Rows from block 5 of the image encoder of a small model that answers yes/no questions on an image's attributes, named by matrix and row number. Rows with one number belong to one neuron. Each number is 500 + 40 x the weight over its row's rms, rounded and kept within 0 to 999. All counts start at 0. Numbers have three digits each.
After each neuron's rows are labels from the 100 images, of 14976, where the neuron reaches its highest value: "responds to" is what is common among them; "patch colour" is the nearest of a few named colours to the mean colour under the peak. Only what is clearly more common there than usual is listed. The data: photos of plants, animals and fungi (iNaturalist). In brackets: how many of the 100, against the usual share in percent.
# fc1: MLP up (encoder.blocks.5.mlp.fc1.weight, 192x96), inputs 0-95
# fc2: MLP down (encoder.blocks.5.mlp.fc2.weight, 96x192, transposed), outputs 0-95

fc1.38:526560493561482480494532502583558515519478542540501497518463445525406507621557504491534504488439464502550490444559461434436479496561596505519469444432503512508509551501468498515556464472498498549448489422554485486501473469447474475490488469438510488520481439512550517477482488526484442465
fc2.38:506495457494468525548400522514482516454502554500547508524550487418497502539511509508438484536473539567509460497464512506473498502468433480485554511503511544450514488599488517447550460481414432464521507515586489498526478594425448508537471483470496458578540498471498500522593503494425488465
responds to: class Aves (83 vs 55); order Charadriiformes (25 vs 7.6)
patch colour: white (25 vs 5.8)

fc1.50:494435501556572492448552541527537473527542574489476502479498574450496535491388464446496487497613594513518497531459508448512514522495567504490532506469534474461457477493502527533553513555476518522466455455506561567448545482505532561466529440499432506503497460502490548442471558501491497495
fc2.50:468503420493452525554484441358508565532475446523494505529558440461505477462580501546488557542460497505494494565511548495485523440438498470495452489528502516487555567477478494565503559503503548541475551498434512443500507515491496509500554452513508548474445504457439593512526479540513506512
responds to: order Charadriiformes (25 vs 7.6)
patch colour: white (55 vs 5.8); pink (33 vs 10.2)

fc1.63:587614519523518498601487529555567544499476491566510424535508472476462499449491504517503487523375504467560562510519520477513538513584508494607507478432555534516525489453513470491563487518499454499512543463511513498519506499461494489540500465515535540548503475515466580516511542513463486502
fc2.63:476471482467506485489516482481495503512517505542521514480520497512487479410540549524401599566517515481495478597579477547489449504494454507489444471506441484422497494536429469436481538477497425560554522494539525491538514510493482486398462585448516432511559517521509460492506486556502549513
responds to: class: Aves (93 vs 55); order Anseriformes (37 vs 5.5); family: Anatidae (37 vs 5.5)
patch colour: grey (95 vs 49.9)

fc1.151:527560495550500452517550552554574524539464522537494451545488451562421489567560535501516499469451491489510556477516462450444501480545512457583499461443508498472505504494466462532535518508473483568454511484554510504566415437424462535445493499469540498534516464580512589478472464520473494492
fc2.151:503480413482519498477454526485509490455525533476556513474520493486498547560496527520434568513405506502561488464473464477454495477442450465468558499496484539441523459599454509446528456471453423455445506506581484483473475514455419516528490491430478435510577459449495487506509515490433494451
responds to: phylum Chordata (94 vs 60.8); class Aves (93 vs 55)
patch colour: white (85 vs 5.8)

fc1.84:524572417467513495489464501514563459515554463480503595482454523514467477502582461523477495498521509504520499515478478577513556477517498481521522462513495480495496525488565495485532601495511542537529502507500568523444536627481486567445462527462366514549502430458502473495538508486500483525
fc2.84:484426491506487565499486478499478493474507496495480455497538544485557509456452542450485542507549434467518508535475518510493457536490490486495484526541448469540499524405472534587499517527507619435493472536421491518531500419500482450485558461572549454546465568569428536547455535541481495486
responds to: class: Aves (88 vs 55); order Anseriformes (33 vs 5.5); family: Anatidae (33 vs 5.5)
patch colour: grey (89 vs 49.9)

fc1.105:674553510577531529526498528497445564450405494570460513552468476459470552510510490528508490506518497452533425434541499466468554550514528458488499505501498588501465467450482469508530471503488499508488459473484436496500516507481448484507528491518549486495461524593496508500498430507475545482
fc2.105:478494499466431537572447525508570478513534541457419485491578471466497491448497496515432488568527489541497490558478529516451489512440437428484498505489532429540475533504442434527440490421556477527533570472525515511490504526488417557453449582517512542547470457477500489482487474450479459495
responds to: class: Aves (93 vs 55); order Anseriformes (42 vs 5.5); family: Anatidae (42 vs 5.5)
patch colour: grey (94 vs 49.9)

fc1.142:519491449452515472519497540502512420475569483488495595553404478433469483516595444510505471470502508513491452491502498502517540432523544449528504471521470481490495510481544475512529651495531561520541537481537488539462528584451531527459451550455441494548512465458491481526523534500462494491
fc2.142:505438497496508556494417513494469481473498484459438436437512547508526521430497490456463526470573451476470564545466487534508458549475493447459506547494497436538481545432547546543501492563488599487523434571486500551499494463483477454436542500559491511500502581595492557491478521515484485518
responds to: order Anseriformes (27 vs 5.5); family: Anatidae (27 vs 5.5); order: Charadriiformes (25 vs 7.6)
patch colour: grey (80 vs 49.9)

fc1.170:464581524505552466475544473520500393471521492503509505511394523481470527442418501495535534525480512542471522512543493519550539448493530491490502484491532515472483519576490464528478460482497538599532500533496506499534470595568464558534521483484448507530448385504528430512507551526563506543
fc2.170:512469476580538546455478526496481547493468492485529494522631553473493457434519543494508498484535466565457482504506430557499470502491439498501428482472483493537469514467490484506501503468487530445477432424455497514515482437451496430423547459545482528480484528502479586376542482497485526469
responds to: order Passeriformes (51 vs 24.9)
patch colour: grey (80 vs 49.9)

fc1.27:524465537558531474459498460497501446494522524533586504499444529454435493454421471495559570500570572513503499454483486439470522489508507496422513432417508491527441505570507498485505506504469583541448427508523519517526534536542531548561509536543492512534427496531487510501528610479521522506
fc2.27:508580496506430517537420503465560520505552498496508480510588554454533477319559487521490522483555497556520467570474490621515502486501519430523507464505490517506508542460508570506542477463493481525517495445476479528535501491493500491483542489500476492476509571489513555491522452548521482481
responds to: class Aves (85 vs 55); order Passeriformes (57 vs 24.9)
patch colour: grey (87 vs 49.9)

fc1.71:669563535508499499547468528513557521483409499555445434547490510478462486444509512482504512491431498469567541537556511477511520504538507469625487489425553507501480503501503437482547502466505511489576526472527512485499520434448471453517509494514526518511496455538468573503489499501498533520
fc2.71:472460470467525482471505555477489483497532522507492478432522488498484482412530527505404575597536516489502510610561491502497452490496439504497423452491471448489468487518424446481466525482502438587530494501518554483507524507471457497403467564433525433530505464512527476487489512534513561521
responds to: class: Aves (92 vs 55); order Anseriformes (29 vs 5.5); family: Anatidae (29 vs 5.5)
patch colour: grey (99 vs 49.9)

fc1.70:510439410525492479515542467484549434448518524510500568541410419416437465623515446537499494514478522531484431473550525503468534484555512491550477481407523518516477518486475426488504535464542492496466444493490461517530534535448511518595446473497501507520473460520505494466503543479479506499
fc2.70:487500455439449556509404501519501527467562492473558488485547521424471474353514513506396496491502518501488463573471480554492490538473459406496533476520461497458509521550501491445451489495457440472531512455470467536502471548438434473426486501526479477484544498482485488482508499524440496465
responds to: phylum Chordata (96 vs 60.8); order Anseriformes (31 vs 5.5); family: Anatidae (31 vs 5.5)
patch colour: grey (86 vs 49.9)

fc1.141:663540549575523506508515412466439560458484483563520517543465486488477517489548502520485565497484536425478446437515465507499493513547535442483504426475507605499490442528487480490528543486495513528476436490485433504534506509515517542479568478502498465513453518541464514508481460532489552468
fc2.141:481538483512492549556452528539544542519504579524417468513543501445532522473499457577494476495538491591514469602514521531485534516484439504511511503512525498566458543577498480529518534431567513562521542449476471568501499582478456500455494575487484571560520547471490492450496449483513512531
responds to: order Charadriiformes (33 vs 7.6)
patch colour: grey (89 vs 49.9)

fc1.138:658582503495504485532489521511533502493428477541468384520501499497473506452519516510519511541397498480549512517526512448544537501514455447596497516422527499508473480484491461500563480446518505504571526456509499491492500389442484490506502467490509553499449474512481569489479477492509511482
fc2.138:481494491475526492472497557506504493509527555529511473441539498526521499439519518518446583620543540489518506619547501507502467502496451504485400460479477472488460484539422457485501514482493479588524495532521567489534530496481482483434482557421509456502545454532572472463500524525550579538
responds to: class: Aves (92 vs 55); order Anseriformes (42 vs 5.5); family: Anatidae (42 vs 5.5)
patch colour: grey (96 vs 49.9)

fc1.83:507472528517540405477572493525543454529499479469509486507490514575498466529481505502576485518458511560491526540544471472504501462516577608508494474477490487498446596516523495508505463506512514592485501528564543548473478470483475412444506504497494497506424477518597502449531523609543511533
fc2.83:498533533460526519495418507464497463480487487461539485543560508394438467490458505479440536491528491506486451496523504483472495420531447414460511506495518472514535380488496507557528460514442494441492498498440482459554393500483434563509498503495479456489542519506462482533486506519398528436
responds to: phylum Arthropoda (65 vs 30.9); class Insecta (62 vs 29.2)
patch colour: grey (75 vs 49.9)

fc1.119:560481547567576497505523456483478503470506534549497458503508529553450579494372514480515503509505569436478474488496473452486485506499499535485451483497505557480477484469492483465454510592471506527506414465540563545509523485540516405508606471516539492487457525584556537524493513545526479529
fc2.119:443549523454401527543495546490529526522502514504469505574551418391541491468542539499477526467515479593555506556500458535505533510508499426523607527505515462525494541531467498527506532475524511548503529515547501499519479596478505547491428529486488481496545528422459533546523467548485540522
responds to: order Charadriiformes (26 vs 7.6)
patch colour: pink (30 vs 10.2)

fc1.28:584485521484528411523475454466502497527477463540521521500390473494486548459571385531482502416478523457524501443565485445449574510530543495504536485518507529504499508483498460451488456469456538573505483553574498496518510489444460525481460494522499398565479521528477489490511502514491507428
fc2.28:484522457509484549647484452455531470489497526514465497517491542483493511517544519500459528477564411513526486527573572572477589523542429478490525507493454479509471510465535470496468493500491470561502565425507472504570468546473474512471527568466526547530531540515531475534517403478540473530
responds to: order Anseriformes (26 vs 5.5); family: Anatidae (26 vs 5.5)
patch colour: grey (94 vs 49.9)

fc1.39:559434519590572516508503465471427511404509543545489498538466527480489543486409479504448506486512529476482478455496540455503550504585505499486542492444454564461454476495490507512479590499530481497421416589481493495514501557491474472507480496506553471474482516552478486507578548486482526571
fc2.39:442494498465408498549444508498564503503510505483460480504556495466504495374484500538493497503521499520495514553432515598507531524508476431487582537573491443579453545507470470489505534502448510515549534445507539513525512571471460511479521509551389515438520536474501540496536437534504496511
responds to: order Anseriformes (31 vs 5.5); family: Anatidae (31 vs 5.5)
patch colour: grey (89 vs 49.9)

fc1.43:532616483562496462529524532532556507478456547549482466527469440501423532580566480495492496469450484476558492438532482421449482499550549511504499466467499535487487510504434475528558465477478512549428508414575495492533454490472485496499520498470502465533487420577527534494472493500462421470
fc2.43:517516465477493545509428553507505534467510526491538509495575512484499513564533524546440478532486541557492420497475503520492525494474449480455548491506524517501518479621483498451522487497470388495500537501629524495538509573445431544484477503488525458569555508426502509552570502501466481462
responds to: order Charadriiformes (29 vs 7.6)
patch colour: pink (41 vs 10.2)

fc1.87:534574504569537451574495506510576535488505495545509468561512473491395509494421524522504488484376491462550558509503523458484536491576533438578499487409531546511482490490533442493532483539487463498451531481522489508522484512508524472579509501505532541521497495565488534548542585495505484526
fc2.87:511499485455478511490501483494497497496570504516561553496515508503498473370488494550397592521500541507484438536536474598457459483499462451492481432526477514426540466572459500449496504501470414511544528508544496511511502524458451498399467570448491457498565494466494493481480514542484497489
responds to: phylum Chordata (96 vs 60.8); class Aves (93 vs 55); order: Charadriiformes (26 vs 7.6)
patch colour: grey (89 vs 49.9)

fc1.94:643495513583627520515490490478494530455453537530481457543496542538481522532463516501534490445472523429538509429472467509469518522533541562496471491464459606572480451470558493487482528523499480435471473494552510513527544530469502435495560476505560513474541497557495508509499482494485499537
fc2.94:445486455448421538524486542494512477490497504490484507524576387397522487399466504522444531539492482544494489563493506551521521489486478431486603512572490451522509533446419476550506518455490512549475501493511497502496480558458422531482433555508498496490487488438447539513497475513477492468
responds to: order: Charadriiformes (33 vs 7.6); order Anseriformes (32 vs 5.5); family: Anatidae (32 vs 5.5)
patch colour: pink (28 vs 10.2)

fc1.98:625548512539498510576500484496504497519451485520493495563427433469425546544522486505518471514481496459531415425542506442465567534487506444500494484510522550497497471422481438521513488468473460515523490477499470516522479469422464542549460480518539473523450505547529627538501486494442510496
fc2.98:501486494495508547567463546555558494499592506474476491499521540494458483472545556533393545531525542567505481570559514560492511534464441413551506488511501466512497508537500488497464538435504433517555585482496520547541517506457470500419512597496503491585529525470477449494507523535479459497
responds to: order: Charadriiformes (36 vs 7.6); order Anseriformes (33 vs 5.5); family: Anatidae (33 vs 5.5)
patch colour: grey (98 vs 49.9)

fc1.144:650497508504585536487511503476496527497475525482512459515468528569481510540508529506512484504485498440502506394493420519488481509497513567498477488470450558564517414468564552476477493550509451391520489456540526498505529495477508483478567479503544510485525493576500537498412475516488433513
fc2.144:421513494489396516513482531502488489543499524551468507536566381454543510483510519524497568556512476560515479570518502506531507470515503495519621518539523450563513531508447475553528518481495529566518505515565485464482476551480511518545424523493499508543472500399470536572538505496537552499
responds to: phylum Chordata (94 vs 60.8); class Aves (90 vs 55)
patch colour: pink (39 vs 10.2)

fc1.30:604592514576518472575468517507553538482458503572503469571499473489425472456472510523502511510390504440541526497513512460452526489557530431588487465429532526514487490484524469507536477495511469494465517467522490506533502500458514461575483474518525515516497493553438597540527553523489527510
fc2.30:502470470483508507507484498506515510514565479495539507474525514504476499386522516528408563553498544499496459579548502582490473500467468465483462440513477504412534474552435487453478491480452430543545512531549500483509516520470433514390453594447512468503558511491506415455497500537474520507
responds to: class: Aves (91 vs 55); order Anseriformes (33 vs 5.5); family: Anatidae (33 vs 5.5)
patch colour: grey (96 vs 49.9)

fc1.124:619589515502505491567480528532583516491448491560465397523507502493452498454509495493495499509414473483564540552532514475522546512555497475622499497427567498506503494475507441499553499477499484495580537433503525494504523466436490469515510446509519519523504452520472587510494502512493510509
fc2.124:480455476461533474486501545472504494499511527515505497481529493504497491423555554519435580602519525465512507588572486508501438501487464540484433477487456474464482474540418463450485543483507442570528496510512559490518524500490472489415484593407524428506537462522536466476499506542529573535
responds to: class: Aves (93 vs 55); order Anseriformes (32 vs 5.5); family: Anatidae (32 vs 5.5)
patch colour: grey (96 vs 49.9)

fc1.93:652548543524492506559479496498522558480388480590483470598460482468475500488529481540570496502505525442521471426575503468498536503519528471565494481474510579521472433497509481497561509480517494489512495468505467523506534435447478516517536488549545511498456479540476540553483462515486548504
fc2.93:466488471462467533515434528523534492503567534473467500497560508466488523403531517501396580605529492501507496559541529511473488533466469459519471459413507455509489539523422431493470512445534446540533499505510508521504516544498437559440407568447517494549466481493506455454499477514485510512
responds to: class: Aves (93 vs 55); order Anseriformes (42 vs 5.5); family: Anatidae (42 vs 5.5)
patch colour: grey (97 vs 49.9)

fc1.88:685508575531550512554489506507459566459411505561471449580487485498489520503507514512511478500515505423553490410546523482495551502496522500587491474476521602519488437499496467477524506487497478494509505472526485520486533447469450469524539488531546518508482489559509522495470447497479521502
fc2.88:419502445460459511551441510515501486500510528494424479503588467422514479441503486501432590593517452526508498602537504514494489529468459434531485511461487429511500512486423422456478526447528460541523486498506506502496481543513416554447444560474517494518432477467492490527506475499492498525
responds to: class: Aves (93 vs 55); order Anseriformes (35 vs 5.5); family: Anatidae (35 vs 5.5)
patch colour: grey (97 vs 49.9)

fc1.51:456481483516566534489473493494516536535528525448485498431541559457454538499444443478452520548586576510452452515499521455515553519480509483483563459423547456501418508503493568485501559521463534497462501508497524532492484521521500557535529490468474502465515504557443539493589523369446464516
fc2.51:525460434527430463516480581428475513465501518510495546496463472574551457468498556534506553506444535519496531536463502546525474502520540491495471510563469473489568536459459428570516568475548467506506507517467509500510630485513484450483482451531473560481469507433487560479452560580533512484
responds to: order Anseriformes (25 vs 5.5); family: Anatidae (25 vs 5.5)
patch colour: grey (75 vs 49.9)

fc1.25:577477620550481489569505485520489576495454488581483490590512474509470512473507472499529509430518563430469473480511492465470594556484520467565479447499578544481471469544507437489450453491492522569526519503481535536530510468511414528516500472549537453514456528544542509513500468472500519514
fc2.25:475591498488451520584491500495506483492603520458495481497488533422539524486590538558472530535562442518514493505530501536485518566485466469564543470454449496504494495524512512456477506493529360582483567503510485547519466589497511489464553549456520539560526518482505466504518513483531498526
responds to: order Anseriformes (26 vs 5.5); family: Anatidae (26 vs 5.5); order: Charadriiformes (25 vs 7.6)
patch colour: grey (90 vs 49.9)

fc1.145:557602482559517464603507506535538542529481479532490469548498453512421513495443513519496482506366511488536526464507553466498532509556511449601512460413579538506497450437503464482541501505501447518441520466509509517524484490499505480559496467516552548547492505542478569519518509482481484497
fc2.145:498499477439500514488499508499518484527584504501513500489520513491452494399532515530384587533487550504507460582537479576485485498501491417484478441535460511461544482531459495427468504491482393507540530501552493497520494558472447516421460597436508478474536514491499474485492485567497548499
responds to: class: Aves (94 vs 55); order Anseriformes (36 vs 5.5); family: Anatidae (36 vs 5.5)
patch colour: grey (96 vs 49.9)

fc1.65:637517554522535505506498483489503536433500493523480459564478488521477529504509522513527490477453567411488469404516491493492510552472483536542419463457482532504470420507540544471501505481507468475484472434545480539505565429466508502504554463518573555501491477626496523490436508521481513507
fc2.65:423520498480403520499459539545511501504552520524465482516558463415522519385521510537406574533514482588504489576500470491495501488468544435512511474459508482531530522500397451492507488487530453545515474508557432497493436544505483493503395520452496467513504481456449505489507487498494524489
responds to: class: Aves (83 vs 55); order Anseriformes (26 vs 5.5); family: Anatidae (26 vs 5.5)
patch colour: grey (78 vs 49.9)