Rows from block 9 of the image encoder of a small model that answers yes/no questions on an image's attributes, named by matrix and row number. Rows with one number belong to one neuron. Each number is 200 + 40 x the weight over its row's rms, rounded and kept within 0 to 999. All counts start at 0. After the name is the row's rms in percent of the matrix's.
After each neuron's rows are labels from the 100 images, of 14976, where the neuron reaches its highest value: "strongest on" is what is common among them. Only what is clearly more common there than usual is listed. The data: photos of plants, animals and fungi (iNaturalist). In brackets: how many of the 100.
# fc1: MLP up (encoder.blocks.9.mlp.fc1.weight, 384x192), inputs 0-95
# fc2: MLP down (encoder.blocks.9.mlp.fc2.weight, 192x384, transposed), outputs 0-95

fc1.101,085,199,224,157,224,202,215,263,244,215,250,176,203,208,199,224,141,266,224,179,137,128,211,189,184,236,155,181,116,137,255,256,204,230,231,192,177,193,217,117,170,199,67,121,218,235,140,216,201,232,194,224,247,199,118,244,126,195,223,175,120,279,185,156,247,167,155,261,136,209,172,260,234,190,209,220,162,184,224,150,256,237,196,110,285,231,238,243,249,197,160,182,167,217,213,218,153
fc2.101,093,234,199,237,215,210,189,226,104,238,281,176,200,210,198,145,227,240,207,261,204,193,230,174,185,173,206,240,252,196,189,170,250,149,215,237,204,214,222,180,73,201,223,207,244,170,230,229,198,283,250,206,212,205,155,188,208,217,256,166,160,236,171,210,199,241,201,239,271,244,194,193,207,188,192,294,258,183,165,227,211,154,186,192,245,231,200,113,218,164,203,266,203,171,176,223,206
strongest on: class Aves (97); phylum Chordata (97)

fc1.248,092,231,146,208,255,228,230,217,210,273,179,208,147,204,175,230,147,248,269,194,181,196,224,261,278,296,186,147,194,198,182,205,204,189,183,203,238,191,250,208,161,210,205,219,227,219,165,205,194,211,183,208,222,220,147,218,237,220,222,222,202,288,226,185,221,162,247,200,178,180,272,223,201,209,133,218,205,256,236,263,193,156,187,266,258,193,224,171,167,177,201,194,114,167,236,194,126
fc2.248,095,140,166,148,204,218,131,284,192,153,208,225,200,215,218,187,182,203,300,201,200,154,216,219,182,247,199,196,176,262,184,161,201,247,209,164,279,184,155,212,225,180,271,178,195,156,236,89,234,240,278,225,252,206,248,266,310,138,203,145,230,168,147,212,177,207,177,265,155,178,194,240,222,200,209,198,192,199,277,275,193,188,220,174,170,274,136,233,221,194,57,211,258,173,192,181,229
strongest on: phylum Arthropoda (92); class Insecta (89); order: Diptera (37)

fc1.207,102,163,256,167,239,298,246,243,241,141,187,202,186,191,221,197,188,150,227,203,180,236,185,310,174,155,239,185,184,210,271,286,218,213,263,171,169,215,219,116,230,192,118,187,206,295,205,234,182,178,183,175,200,276,152,193,134,202,180,162,185,244,159,219,182,240,227,232,161,268,274,164,220,175,258,209,218,207,216,204,136,158,201,175,202,170,246,228,275,198,200,211,226,242,236,196,196
fc2.207,105,124,307,203,182,257,142,167,261,188,216,245,202,212,193,282,162,184,167,220,203,186,205,220,298,273,189,200,133,209,192,182,226,156,163,202,268,227,177,171,157,170,227,132,263,201,161,182,157,230,220,216,164,102,230,179,188,196,269,195,165,234,226,197,191,193,226,197,186,255,250,169,219,200,231,225,203,244,299,152,99,206,210,127,184,223,157,125,220,199,188,283,184,273,170,226,181
strongest on: phylum Tracheophyta (40); kingdom Plantae (40); class Magnoliopsida (30)

fc1.175,092,205,189,214,182,233,215,192,193,219,160,230,174,114,138,180,206,157,220,191,160,228,216,258,182,228,179,191,295,191,160,175,247,280,190,199,183,193,214,214,208,267,226,201,155,200,216,139,87,195,184,170,245,190,139,159,192,247,159,239,195,203,259,176,219,219,287,124,237,260,237,228,236,174,150,176,216,193,276,198,185,141,198,182,218,254,159,205,271,174,200,236,180,231,183,164,159
fc2.175,095,219,171,219,263,159,185,207,217,183,219,202,144,236,240,240,187,191,203,236,230,134,197,264,187,213,162,185,227,208,280,275,153,302,225,231,151,194,186,164,174,148,181,184,186,153,175,189,193,209,269,235,120,215,171,243,221,208,205,191,199,224,179,237,235,202,183,231,169,190,261,217,213,123,206,270,123,243,152,163,199,147,109,134,254,146,197,119,129,224,153,197,210,228,179,260,200
strongest on: class: Aves (90); order Accipitriformes (31); family: Accipitridae (25)

fc1.108,090,253,236,200,185,231,265,274,221,257,256,187,193,254,194,204,175,198,233,203,143,208,220,175,209,250,137,175,144,159,220,268,206,223,273,207,196,165,220,163,184,165,78,177,261,258,163,189,213,234,172,202,260,242,136,186,139,192,195,161,192,205,165,157,218,204,202,248,116,190,148,321,187,188,237,208,94,200,236,186,209,162,172,194,247,221,198,282,192,145,159,206,223,193,155,202,163
fc2.108,101,214,179,232,201,199,199,229,120,230,248,225,209,193,188,142,233,229,219,261,234,205,192,206,180,159,180,243,242,203,201,148,210,146,232,214,218,211,199,160,102,144,204,217,257,159,208,184,178,344,243,199,220,166,168,203,207,215,244,138,168,235,203,172,173,238,205,219,240,265,181,209,220,176,230,237,198,146,167,215,237,162,192,221,302,227,177,117,207,179,227,230,180,182,181,189,202
strongest on: class Aves (97); phylum Chordata (97); order: Passeriformes (51)

fc1.74,114,220,181,222,228,216,224,214,221,219,117,249,213,177,169,208,192,185,223,188,185,186,176,169,181,275,232,222,310,179,217,220,169,198,157,176,150,187,184,229,234,313,193,113,197,239,198,189,108,169,221,250,252,209,156,151,158,215,210,197,142,192,247,194,197,196,221,236,213,259,148,172,236,121,189,179,219,170,208,197,142,71,170,221,220,228,183,159,179,177,196,189,174,239,165,126,143
fc2.74,096,173,157,181,270,200,170,196,224,173,224,177,207,217,172,209,241,258,211,196,255,183,144,222,203,229,116,217,210,174,223,258,186,303,226,212,207,150,200,263,164,140,215,174,190,189,264,181,199,232,228,182,115,176,166,211,199,209,221,141,175,196,165,163,224,198,225,182,180,194,256,184,265,114,209,190,80,211,217,143,247,265,168,137,202,134,204,184,197,204,133,212,192,276,172,186,151
strongest on: class: Aves (95); order Accipitriformes (34); family: Accipitridae (26)

fc1.79,087,256,242,215,172,229,219,240,212,272,223,193,194,245,156,297,170,135,219,174,233,218,217,148,154,178,168,165,125,256,208,233,178,214,259,229,272,208,253,207,168,186,126,208,324,166,201,135,199,258,179,195,263,227,127,132,175,223,154,188,234,201,114,175,195,218,190,209,141,266,106,234,191,198,194,201,160,223,280,246,182,218,217,166,222,211,208,232,203,121,211,214,163,197,174,194,187
fc2.79,107,233,164,201,215,200,217,202,142,249,234,191,184,218,199,137,258,219,164,239,266,164,240,161,212,161,171,301,280,189,179,183,210,200,238,220,197,249,203,188,93,127,198,198,247,217,212,178,171,291,244,188,241,205,194,196,213,239,200,154,181,246,179,194,237,255,223,175,212,194,133,196,205,181,175,310,218,140,162,235,209,143,186,240,272,196,188,112,196,190,246,220,208,175,206,226,203
strongest on: class Aves (95); order Accipitriformes (25)

fc1.282,098,229,254,182,215,188,219,275,262,240,162,204,229,232,157,220,194,185,222,177,267,151,219,181,235,272,165,135,216,129,224,223,181,250,263,170,166,275,163,162,206,171,109,199,209,278,179,277,181,219,254,189,224,214,102,236,179,191,265,172,241,269,188,190,256,202,251,194,195,208,175,213,207,165,149,229,231,201,244,219,172,182,212,132,250,161,141,133,211,181,200,226,140,229,208,306,154
fc2.282,119,229,240,202,258,175,167,195,194,196,208,158,247,304,231,136,209,281,207,168,265,194,178,204,205,157,210,183,189,198,230,270,226,202,214,185,248,199,215,139,176,187,184,204,160,200,233,253,211,252,244,244,176,219,158,215,150,199,273,167,161,191,155,195,274,284,174,209,190,170,193,205,218,168,242,207,205,246,159,201,209,184,172,182,236,208,198,166,293,189,237,201,228,185,194,234,268
strongest on: class: Aves (97); order Accipitriformes (35); family: Accipitridae (28)

fc1.150,107,237,231,207,206,294,191,217,218,168,222,211,230,186,148,128,211,210,206,238,197,222,252,276,172,201,278,188,205,223,240,225,335,216,161,192,159,237,184,217,205,226,118,182,177,218,189,203,132,195,195,204,259,184,76,201,153,211,247,281,207,134,193,175,230,143,179,204,228,250,264,141,184,207,192,200,202,129,224,176,133,164,186,221,205,189,197,203,232,183,206,235,235,192,200,151,179
fc2.150,093,118,201,198,252,274,170,195,196,218,241,317,202,221,177,197,214,144,198,225,217,208,209,136,170,202,280,173,148,142,194,183,276,170,190,173,227,217,126,135,216,151,220,183,245,168,186,198,187,166,197,227,157,167,188,197,209,208,147,225,245,186,224,169,182,250,237,253,300,245,166,166,119,203,221,221,264,163,177,95,197,235,215,242,164,220,113,160,110,167,214,217,221,211,279,197,220
strongest on: phylum Tracheophyta (34); kingdom Plantae (34); class Magnoliopsida (30)

fc1.271,106,151,207,180,175,208,210,236,229,195,75,219,280,193,198,248,202,215,204,193,108,272,195,202,226,223,223,190,240,215,223,292,172,200,233,194,153,125,199,192,210,203,178,171,188,200,230,210,207,183,262,260,155,225,200,232,118,126,193,185,154,186,135,191,200,169,217,220,170,287,275,148,124,194,255,193,168,194,229,303,173,194,98,274,172,206,238,260,192,161,154,210,269,304,200,247,255
fc2.271,097,186,230,221,139,275,178,233,193,218,282,207,263,200,169,215,197,244,195,232,167,164,139,235,231,242,209,175,191,174,205,205,158,274,223,202,211,227,125,197,172,229,205,302,158,176,194,191,186,253,215,189,179,158,196,229,151,224,163,151,149,218,193,195,191,188,295,193,192,209,251,223,217,171,180,210,211,220,195,196,142,164,178,164,246,191,283,203,152,186,183,254,205,292,183,293,198
strongest on: class Aves (88)

fc1.164,093,191,195,194,187,173,220,243,192,210,185,160,210,204,192,213,180,239,231,218,211,154,216,216,175,240,289,178,142,215,215,273,180,278,294,116,238,157,169,201,205,205,95,155,196,189,172,278,106,171,215,149,257,211,161,147,195,214,168,203,276,170,137,192,209,204,209,196,194,241,241,242,253,156,211,160,164,223,115,221,168,228,279,161,367,204,246,214,192,182,192,223,199,195,186,246,170
fc2.164,103,87,184,162,230,276,271,218,153,84,246,245,104,188,284,198,208,139,224,199,190,172,205,275,229,155,275,223,123,169,204,241,222,165,219,171,217,160,203,154,161,202,247,185,251,240,171,189,210,186,293,194,185,193,184,139,147,266,189,196,203,210,290,214,167,296,210,154,241,266,171,226,201,206,214,200,194,261,219,250,166,195,212,142,132,245,183,150,217,209,227,203,215,220,212,178,199
strongest on: phylum Arthropoda (76); class Insecta (71)

fc1.192,102,229,235,199,265,233,259,204,167,243,201,161,250,245,186,177,227,141,169,163,195,246,226,181,131,200,201,82,223,307,199,158,173,146,260,160,186,202,158,194,128,213,166,190,267,146,214,182,227,204,179,178,185,175,204,151,123,156,176,175,183,150,176,201,227,189,249,250,199,316,209,214,143,180,206,179,209,132,173,220,96,206,257,241,210,291,239,258,197,236,264,212,251,214,206,199,230
fc2.192,104,167,172,185,217,258,179,195,194,192,194,241,195,265,200,178,193,174,181,237,203,132,198,165,224,192,150,211,252,294,198,233,183,234,200,185,176,236,172,191,204,266,252,281,234,185,159,204,270,290,226,247,144,147,254,255,149,247,161,242,188,222,153,251,248,211,224,210,182,191,150,203,186,206,163,200,223,232,128,267,185,201,120,229,223,121,187,233,133,214,190,194,189,206,126,190,256
strongest on: class: Aves (96); order Anseriformes (37); family: Anatidae (37)

fc1.324,079,197,214,176,143,137,217,245,189,200,196,195,252,172,184,198,159,244,274,208,206,193,272,266,192,205,275,212,119,224,192,312,173,262,251,110,231,153,173,235,218,200,71,156,229,189,227,257,168,132,202,152,260,186,212,208,195,183,188,222,288,110,153,167,236,185,198,206,238,210,283,233,151,213,210,150,146,226,189,236,171,184,242,180,271,221,251,257,192,178,183,220,207,201,196,251,237
fc2.324,083,83,237,148,261,182,289,226,148,121,261,233,136,222,227,208,231,114,221,212,226,182,126,200,181,190,254,211,90,88,193,190,199,188,228,153,227,192,179,142,223,178,240,218,237,154,184,174,262,195,248,191,149,106,223,108,168,199,198,218,187,212,281,203,217,190,198,188,220,247,172,172,186,211,259,224,202,237,149,198,175,209,231,146,162,212,175,181,206,182,233,214,237,234,241,173,204
strongest on: phylum Tracheophyta (25); kingdom Plantae (25)

fc1.98,114,206,221,201,216,237,216,268,206,237,232,195,133,239,266,233,207,242,173,205,208,119,201,144,201,248,228,149,76,205,225,210,134,218,342,199,227,183,178,187,182,139,150,162,240,179,201,234,188,207,190,185,222,244,177,174,137,176,260,135,185,240,188,192,222,208,179,195,130,263,198,263,178,161,204,193,118,256,247,263,193,163,212,86,285,256,213,195,238,187,199,193,181,218,157,175,218
fc2.98,123,220,214,241,176,201,197,270,112,267,244,150,212,241,218,109,257,219,165,269,245,131,212,182,168,203,156,252,212,208,175,203,213,209,235,235,217,204,174,159,114,169,212,248,214,198,227,262,213,269,242,209,222,212,167,230,171,210,200,155,179,277,217,224,262,245,180,203,229,157,150,193,201,202,224,318,198,173,178,231,246,140,201,224,307,228,167,129,202,175,201,251,205,147,213,227,219
strongest on: class Aves (99); phylum Chordata (99)

fc1.297,084,171,123,188,221,173,190,218,187,124,211,236,166,209,218,197,168,212,281,248,172,162,220,217,307,275,250,212,149,172,174,198,170,197,237,154,236,233,203,219,216,173,218,245,200,238,170,233,177,203,186,239,288,237,147,147,320,189,163,155,241,148,287,162,230,199,95,183,200,215,171,204,197,154,190,165,180,194,280,232,156,184,215,232,268,189,106,129,87,214,176,185,199,181,185,321,242
fc2.297,101,127,148,162,261,146,262,159,143,103,249,177,210,263,225,224,206,117,243,202,230,208,193,196,200,189,293,206,155,126,206,221,232,235,235,188,240,168,120,110,243,191,293,198,206,218,190,259,235,244,180,212,217,181,183,205,171,208,223,195,247,216,225,201,165,238,200,211,318,185,180,212,195,200,179,216,164,183,139,247,204,238,221,165,169,221,160,218,151,230,290,142,245,230,176,166,220
strongest on: phylum Arthropoda (93); class Insecta (88)